From a checkpoint of a small sound classifier: held-out accuracy 63%.
Rows from block 9 of a small sound classifier, named by matrix and row number. Rows with one number belong to one channel. Each number is 128 + 32 x the weight over its row's rms, rounded and kept within 0 to 255. All counts start at 0.
After each channel's rows are labels from the 100 clips, of 14976, where the channel reaches its highest value: "top examples" is what is common among them. Only what is clearly more common there than usual is listed. The data: acted Russian speech (Dusha).
# convs1: first pointwise conv (model.blocks.9.convs.1.weight, 144x144x1), inputs 0-143
# convs3: second pointwise conv (model.blocks.9.convs.3.weight, 144x144x1, transposed), outputs 0-143

convs1.122 [151 113 135  74 174 126  99  90 102 143 162 129 112 122 101 130 132 144  90 123 139 187 149 130 148 184 103 124 168 104 147 131 129 149 115 128 132  98 121 136 159  97 128 152 121 157 131 148  87 105  97 174 135 147 106 127  99  97  63  82 122  81 133  95 105 157 167  90  72 133  84 166 161  98  76 150 136 160 138  94 132 133 151 138 118 107 112 146 100 150 158 151  99 142 131 121 121 145 172  88 109 152 154 110  42 128 103  27 177 103 111 111 135  98 160  94 106  42 147  94 153 110  83 195  71 143 152 117 185 168 133  99 160 199  56  76  98 104 100 124 128 173 103 118]
convs3.122 [108 129 151 140 101 109 183 147  97 133 138  83 143 142 125 102  99  72 135 178 138 163 174 172 163 112 135  94 159 149 129  91  79 202  73 138  95  80 163 172  87 132 161 114 152 128 135 188 158 115  86 140 121  94 115 119 136 103 134  92 140 144 129  87 157 130 102 141 133 115 100 101 107 129 184 154 151 174 183  77 184 126 196 181 143  81 122 101 122  91 163 149  95 104 142 138 167 133 114  96 107 154 156 203  99 175 129 195 109 185 176  95 175  96 106 134 183 137 150 106  96  83 142 106 148  91  89 146 131 121  94 149 141 107 154 158 100 115 150 144 113 137 200 163]
top examples: emotion: positive

convs1.90 [137  97 170 121 124  97 109  93  87 179 116 148  87 104 140 167 116 180  81 180 150 129 122 184 115  82 153 144 175 153 134 100 114  82 106 106  80 145  95  98 135 175 138  64 143 154 133 107 132 161 157 150 145  79 105 142 178 165 136 114  96  94 120  86 219  50 146 145 126 158 142 124 186 157 155 141  98 120  76 131 149 140 150 192 103  91 162 131  94 167 169 129 134 123  97  93 129 118 172 102  99 136 124 134  91 151 100  94  57 128 161 145 186 157  87 124 162 167 118  92 165  92 167 165 106 181  99 140 143 113 121 131 162 181 102 164 112 147 101 123  77 114 133 155]
convs3.90 [173 138 140  91 191 128 153 114 135 102 159 145 171 174  79 154  89 120 108 143 160 147 142 174 143 121 137 194 164  69  87 129 112 116 141 138 155 121 115 111 115 118 130 131 192  96  53  83  97 126  90  55 133 143 158 159 118 115 139 185 105 202 145 138 121 151 183 118  71 111 141 158 174 184  84 155 197 153 139  86 113 136 152 111  99 152 135 119 128 109 135 147 100 184 138 150 170 122 191 127 150 127  53 134 129 122 179  97 141  88 119 168 152 116 152 133 151 146 111 159 101  84 159 115 102 110 121 179  97 151 155 139 112  78 120 128  68 103 152  88 140  82  89  91]
top examples: emotion: positive

convs1.94 [130  95 147 171 174 150 111 147 114 116 151 164 101 145 115 101 160  98 103 129 118 110 123  55  78  98  93 186  71 123 144  61 149 102 109 119 139 113 121 190 140 147 127  94 150 162 140 151 138 142 153 127 118 138 152 138 186 103 171 123 158  75 160 133  89 158 105 166  72 148 177 119 161 120  84 119 126 143 110 151 133 151  76 113  83  87 121 135 145  97 117 142 171 111 119 193 170 109  99 158 147 162 214 148  91 130  96 115  91  46 167 124 155 197 107 150  82 148  67  95 128 115  93 135 121 146 106 173 122 105 116 157  97 112  62 160  68 175 155 137 111  94 128 107]
convs3.94 [157 173  71 130  32 101 132  78 134  96 144 117 118 110 118 130 132 142  20 153 134 157 145 120 115 101 109 179 142 165 106 161 131 142 164 133  70  91  99 106 129 114 148 137 109 113 125 100  67 132 151 107 133  89  99 118 100 168 155 172  85 101 107 140 153 168 131 122 177 101 106 123 117 165 119 142  68 160 114  67  80 134  69 160  87 126 136 118  99 133 171 118 158  70 149 124 133 159 150 153  56  96 119 102 101 161 141 147 128 116  96  89 137 108 146  96 167 118 119 148 159  95  84  71 189  83  96  95 112 107 105 131  76 121 123 204 135  85 146 100 174 151 128 115]
top examples: emotion: angry

convs1.116 [157 120  91 128 109  94 114 122 107 127 115  98 106 116 125 107 147  75 169  87 143 138 128 180 133 160 130 127 142 131  84 153 146 131 129 111 143 124 187 149 165 155 105 148  93 206  83 169 100 128 104 132 174 115 161 103 147 135 107  67 128  84 125 128 123 144 153 128 146 142 138 179 117 170 249 136 142 118 110 112 165 121 113 118 126 189 109 149 126 171 132 139 125 149 152 147  86 133 155 152 121 150  87 127 126 103 138 110 141 199 131  87 134 187 170 107 119 149 143  76  98  83 146  85  87 117 149 148 153  90  62  71 154  76  93 159 225  80 100 107 165 163  90 191]
convs3.116 [125 154 109 111 129 141 100  84 129 120 150 132 114 166  80 138  91  76 199 118 120 105 151 117 137 114  90  84  77  93 115 142 101 118 132 111 189  93 110  87 121 138 184 165 111  67 101 137 138 150  71 118 103 121 136 122 184 133 127 178 116 213 105 166 151 106 126  91 163  90 149  80 128 148 104  94  96 115  84 106 128  88  92 119 135  97 126 142 127 106 100 142 123 143 130 126  88  83 179 136  73 144 106  85 136 107  80 156 203 169 170 113  95 146 194 202 103 129  58 105 139 158 130 148 117  91 180 155 141 152 154  66 150 155 147 120 154  78 116  75 116 102 150 156]
top examples: emotion: positive; emotion: angry

convs1.14 [124 136  95 147  97 142 163 113 173 155  88 115 148 143 122 198 158 129 186  72  78 170 102 194 113 202 107 102 107 156 123 137 179 120 169 126  78 138 169 157 144 129  77  98 170 107 154 161 163 150 114 161 115 116 139 180 114 185  78 111 128 130 128 168 216 152  89 114 158 154 143  97 137 138 101 143 146 154 139 115 102 169 105 159 137 162 129 113 115 123  77 113 148  74 182 127 122 105 162 141 132 100 125 141 127  75 152 157 133 108 120 144  84 112 147 186 138 118 100  82 122 167 134 192 128 144 116  90  96 173 119  81  81 129 117 154 123  46 118 173 154 117 126  58]
convs3.14 [134 125 128 144 146 133 115 182  74 194 144 112 163 164 105 110 169 122  96  72 116 148 143 159 168  91  97 127 171 108 144 133  80 112 145 116 143 162 112 125 149 200 103 160 103 101 136 101 131 105 165 101  69 179 148  51 125 212  96  72 163  66 112 131 126 120 106 170 158 139 145 108 147 124 114 154 129 145 102 127 103 132 117  98 115 136 104 187  81 107 106  96 179 102 164 139 125 166 127  91 125 128 181  80 105 155 123 156 100 137 128 153 143 145 116 231 162 138 149 168 181  70 185  91 116 156 133 104 128 148 133 123 177 133 153 201  83 126 120 149 122 161 160 133]
top examples: emotion: angry

convs1.12 [ 95 108 120 103  82 163 112  77 210 154 119  86  66 139 145 175 134 145 214 103 151  99  79 196 147  96 123 131 102  88 156 116 113 136 157 145 123 150 147  82 115 106 156  95 114 147  89 142  97 136 160 161 158 113  77 126  90 144  73 169 152 149 145 140 118 118 146 158 115  99 152 148 119  96  84 143 111 144 136 151 122 107 122 132 128 113  59  99 120 138 145 102 121 148 112 131 117 114 136  57  80 137  47 187 144 121  76 138 161 108  34 196 117 191 118 141  93 102 132 109 154 121 158 144 115 115 143 119 136  83 166  76 124 105 144 144 152 127 210 174 140 137 116 131]
convs3.12 [207 100  77 204 107 144  89 147 160 134 115 117 111  91 111 111 101 106 148 127 159 106 101  86 198  92 113 164 101 116  98 216 164 109 174 131  96 118 160 176  91 139 119 111 153 138  78 200 192 131 119 173 181 114  81 140 150 125 136 144 116  86 152 129 194 200 131 171  94 129 163 114 136 111 161 102 139 127 121 115 167  78 146 128 104 134 129  62 119 106 139 121 122 111  81 120  77 135 149 132 110  75 142 129  83 107 133 111 136 102 109  84 222 153 104  90  79 138 114  83 127 142 110 120 152  89  99 133 111  83  89 104 113 119  96  88 111 116 138 130 106 124 129 133]
top examples: emotion: angry

convs1.114 [ 82 151 137  62 101 167 166 127 117 142 113 139 103 137 110 114  77 135  80 135 118 110 127 177 189 127 126 112  95 140  53 178  76 114 124 125 132  79 172 156 109 109 118 162 126 171 107  71 229 141 131 105 157 150 116 116  78  75 140 126 158 114  64 110 144 127 131 142 142 102 100 156 140  86 143 229 104 109 108 155 114 122 165  69 101 174  68 133 105  86 114 155 138 168  91 128 129 116  92 140 129 136 178 165  93 128 142 131 178 165 163 133 135 144 122 163 127 132 131 116 114 140 162 126  97 154 125 103 120 150  76 165 101 112 113  84 120  32 138  68 101 124 150 140]
convs3.114 [147 132 143 139 134 130 140 132 101 172  92 146 106 122 203  84  88  87 151 131 161 105 128 101  73 126 167 114 165 199 103 152 217 108 122 110 171 138 108  88 133 131 197 136  91 140 114 164 183 168 139 167 122  71 114 110 158 144 189 124 143  68 132 127 121 144 154 112 178 151 128 114 136 104  62 109 115 118 155 111 135 156 126 207 141 150 144  50 184 164 127 152  97 137 115 141 117 100 124 116 192 126 142 108  89 139 105 135 102 145 161 128 146 156  78 181 142 159 118 147 169 106  82 134 141 129  59 121 179  79 174 140 109 139 190 148  93 159 127 136 133 117 179 152]
top examples: emotion: positive