config.toml
model = "sound classifier"
dataset = "acted Russian speech (Dusha)"
train_examples = 26041
gain_aug_db = 10
noise_aug = 0.01
input = "waveform_16khz"
targets = ["emotion"]
num_classes = 4
arch = "quartznet"
norm = "batchnorm"
activation = "leaky_relu"
depths = [4, 9, 4]
kernel_size = 25
wave_channels = 96
wave_strides = [5, 2, 2, 2, 2, 2]
widths = [96, 144, 208]
mixing = "mixup"
label_smoothing = 0.05
loss = "cross_entropy"
init = "lecun_normal"
residual_init = "scaled_by_depth"
optimizer = "soap"
beta2 = 0.95
lr = 0.0041
beta1 = 0.95
shampoo_beta = 0.95
eps = 1e-08
precondition_frequency = 10
max_precond_dim = 1024
merge_dims = true
one_sided = false
adamw_lr_other_params = 0.00074
grad_clip = 1.0
steps = 9300
batch_size = 128
epochs = 45.7
lr_schedule = "poly"
final_lr_fraction = 0.05
warmup_steps = 180
weight_decay = 0.06
adamw_weight_decay_other_params = 0.05
Rows from block 2 of a small sound classifier, named by matrix and row number. Rows with one number belong to one channel. Each number is 128 + 32 x the weight over its row's rms, rounded and kept within 0 to 255. All counts start at 0. Numbers have three digits each.
After each channel's rows are labels from the 100 clips, of 14976, where the channel reaches its highest value: "responds to" is what is common among them. Only what is clearly more common there than usual is listed. The data: acted Russian speech (Dusha).
# convs1: first pointwise conv (model.blocks.2.convs.1.weight, 96x96x1), inputs 0-95
# convs3: second pointwise conv (model.blocks.2.convs.3.weight, 96x96x1, transposed), outputs 0-95

convs1.4:150146133092160094077151145147154161074095186199142117140111147122108102097122083113097152172131066165128117142103124136095077127117120116158104169185107115098179113149105117126109186124098128136079195118117152179090145090059156120200136118119120116162138102156168202160164093155161115108
convs3.4:053057119147090153127191083175089121116135121118113156094108092141144147127108134124131127117159137100121067092118153102098076129136151208111104081130119150100101101139118107166079073165056118089131149121108122108119147079115041126115154169173122133161129108144077155102119091077080142151
responds to: emotion: angry

convs1.1:091160127139160100121178067109097100122119125144110088151158093236114167142112109137122141088093105075145161119152118128126117154106099137093134068156190133123170097074115131161136148213120173131131181060121105138085094053123171144101143131118125168134154155161158131128153130081162108135
convs3.1:159119154173159089082095125122116143121146147095115071136115097114036087100139069079118093117201124148129132110096161104140164182099123136130091142094144135120172104101114120064118109120098141066145102129158163140177110109098140130162122175148129132164060169124163112088170182202142151155
responds to: emotion: angry

convs1.57:167179151123155101105079108068097194096132140104126145127120110102096187121153176157103110122177132133104119109119142118112094117166098152109128162138175182156065149176078092143198123161148134096129157064111091158115131112171132124147122058106150145134102090145061160116182128179070141113
convs3.57:146155144099103093180171120071124126166125083144126061152146098138113140165147145156125129092124069088187130076134151062126123153151150138098091134156146114089151188158078166209071136094120125066098147164160160104121138090146107061120147166113114187153133125165108173092138111123110150142
responds to: emotion: angry

convs1.82:159105114096121149174082143142128088113117085174124092098126161129135152071109237072160107121151121163076087091130148118118135126162090179073156121075170143127108108151156132124149126122108182208136142154132126141153110117098123133086132101150070106100185119113175081104145189162156150116
convs3.82:168153109151163115087129133140169117103158144162182151188098152079224113055127091105120126148134129173155079107143148142151147151106120089170084149082128086169107167158159157105115188084132082174111094127123202118146161107079088165160132149115105160086122087144115105124108118167131126140
responds to: emotion: angry

convs1.62:114141195136154170131121102156114147126138089098103183111114183143107111144107122135069169078170134141109093107114142100057206153146146162111133135089145107110130131077163149113105174152083117104126129168108148161155132201129132188132190095182138178126144110146102187184075152168114154123
convs3.62:100115091134115114172123136166158161132101113185121104086110100144177113124088173160109123117089082112103108075127100169090121161128112095141182142086152092100218123102109146130127139119145098143166139076118087095165114087088148094210112120153147104086096171103083029148116120129162134108
responds to: emotion: positive; emotion: angry

convs1.37:126152092120114173151106176123104072150146163124125070114100044160086089129120080092132119151106114095112133165112141062156114163099127133121082130130088118129087121167031124123184161096101141111172122123157060107169101102098114137153156157154146121151166082066139128159156069151128157155
convs3.37:165150132144066161128099102126115158164110149095131115133091193114123126131109108132152141124114080174119156119128152097138130099144158106130108106098191124095061178220076185081151134087105071181101137122168046102152091144128153114132198114156114106166122196108119137143121128080126115124
responds to: emotion: angry

convs1.77:169177157126119102136128143093138206152152134124170160162085137124110078100165108138176170158156124125075089088136092187169084175169141106130108148089120129084105105143128065155111168086123094109170087137096143110126107096129173156185155044133176187144137113123129170140114101133137120081
convs3.77:170116104121079104111122116091118127118113089128129162108153122111128149147106123104090154154118126092100163116134110042174130109040117124136067172142181074153098117085107106151141061134109164090118212159141140113159107104145136154127064146130182196135189093133115116118124103120151068087
responds to: emotion: positive; emotion: angry

convs1.56:094081116093108163111112097112119154115102101145170104151147164075154135115119153101182172132149148137143160141140132154134157157125064119104132176222126151097178121170160120090166155133092112137090166143162166158146101142137086073167093120131077168129144148109119171180116128062169043092
convs3.56:116123067156085130142146158180126123129146059156138158090149092059134172119089124141133133120138127165167100178143210148132097091109156114131128116133160130121123068115170107142135173149158115193090159177104132080125123132098058119135103154127189112111174144100112107078065129170193140160
responds to: emotion: positive; emotion: angry

convs1.38:117181196169114111159095144124143154187146103071138169141128115151158141155070160099138145091127127121125135132061130165163124185085081135132109140146107140047103090134167077196123128121143141146063088105079100165154151172211160181137140102176134128090141150122119105121147135121138134104
convs3.38:101126176157152173186115164130087164186157152157093139048155094134113163127129123102117130074142105167171174125119149108091170109147124161108099061140119125119147134176178092128142137138105125166147120142114169098151101129130169090168040165095142106071117137130056109111151090078089130101
responds to: emotion: positive; emotion: angry

convs1.70:100133111139134124151096093114145136112147180097149106170139162174161177192123131088068120088117133157127186105089071123088103096149064130091115086252174089108172123121145145141141186128092100126139122130119133084160095093126151113153148121119055109133099117101087121152137126141082104151
convs3.70:118153100133108110040123078114130090117120164173118171098151106134112144137138194108090115080052123139128160124116133142118150163194132096161132126086153130177170140189108105114162087173128125125102214119112137142208146144156162141131107162179140140113086149188151159143119118150110163186
responds to: emotion: positive

convs1.47:115110096112130155155155139167103144083121187104116084127110135127126166124066124130143120182132012145037084180088145110122151123164104109115125104110097117153116141096092163137125073116158178132076159109141161118151156173096176108151129138126123099135177141129173125143085144053137125072
convs3.47:088122128168125104112103112201121123104139134036194146140125048148113134162099141161125133123103140085119171095092158136095075111100112106104132122155129082148087088128144056097082103119189112196152119099164169158113104130127112076170145076136132175104125142112118139163081173120086134120
responds to: emotion: angry

convs1.59:093138112175152096149164201146123132168099104115113105159184145144096151155145151130141065150113163152103123097123083117095125101077108167136141057087129102125165097172143176138095142126140102083097112134163122212193146169101138166118153126099178084143176089135118131164073186103157153114
convs3.59:126134110080087166104129149107089105122151136058137076125163162175151114142130111196090105111091078140084197144176110130157114113099128110113102143146168174146169101167151134117124130163175158115176142133109129105089111094208092143133143116143192125139143124212173144074077139128091167114
responds to: emotion: angry

convs1.0:201129199126110094158136095149087110134126240164149099088116161128130126162094164122147114157119124196137111126176180112147133134144087129115148130065087184134109108162140134093143116140116116115143101172105130113184071164118147121174082107154193136147145057111147138152128135078155132155
convs3.0:147095159147079147168109128117097113129119090114126133089071080092075176110123179100154111085140151073110108144053120110133160133133201167140107149107094200136126181108120132111161105163118162080164148117079135151177127137155090145135148134178142126123096105064107149095051181127149157100
responds to: emotion: angry

convs1.65:165141145094104153161081113066122101136128112174150123133164203114113137132147146146153189085133056113144114156140130138054138170133171165202158134157117103139107160124137131176098155168137143197152120141226172154102118136140165132107154176142096090119140173087141160127166103133139106165
convs3.65:160140143142073161094151176147112092146146175176147164151110062074145151132123147106184093137114167093123111064110153147229138140144114137141102105148179147180160104067158194092086100128168104134163132089154086126147118121129106126172179124112133174157140137122117164093101073151112144120
responds to: emotion: angry

convs1.44:142161083075123131126105138165128088090115166170106108135143170055115057152094152125126092158119161122149107150121051132102102107134123113116112115146134155146164136177120116157093136115148117097126154167096066123124084126186154172146093180075070182173132133112162152135094118042072160144
convs3.44:194123136125128089106117090213124142112126110111114079114082104160112138100114066151144171098141077093141140164165162120141050091156096173157120172167126118074123151095113140143109139111111108113122135085066075094199138178157169097165128103122103144118151120133061136160170099114079143143
responds to: emotion: angry

convs1.18:089168137134129154086105142119150124136127219086143096125072100135102131184174159151069133137106135129143134120137152151160113187051090123113102112162156147194176104143177071105157128164126110122115142159115109130149171108126136165057069135146173186187138101155147138134162102097176145130
convs3.18:071150099137110180136094180107127157095111109150070124130134134077180132125178152086103113140124082125159105182108124170165177135145111140130095084108162138085074085124120129139163156164090118136150141146066109138117115113173130089065146126149149121115151117065171117142145029101179114064
responds to: emotion: positive

convs1.31:124155148155161127151134161111087149140155126141142029137112173038103156109147107092147120095130153168113112135093109093155207144123126164146110150115126138169106176160186105140154084171100105168157200136099168135071098102132102131156127167129065152154085070118120109139072128115160141123
convs3.31:184141101133133129113119148140101105111130163116111132118108135114158082056128115165160146136109092161068153129148153106151193145077114157123068189132152153126095218126091099143172007161117116157107138136150161146097088156117112094144188120137134086181152165110093136138153144132125096101
responds to: emotion: angry

convs1.22:179135130190015121150078134149124104180132110172154083143092140120128117129157143107141134161142170113147158133157124119140046126161110170095116122149129125111151106139174129127135049188146099150162160126104145154165173119072098147101117171142171186093136150097127149149132066134088175143
convs3.22:178143090154108138167175077122144097085175057161154187104154152123143122132180073147137143128103131100164077138134138175195150125111169129104165174115111145147159076088100157156161120173175130119121142095124109118166124144107147096103126071100177110202154138194069117091145137128107147131
responds to: emotion: positive; emotion: angry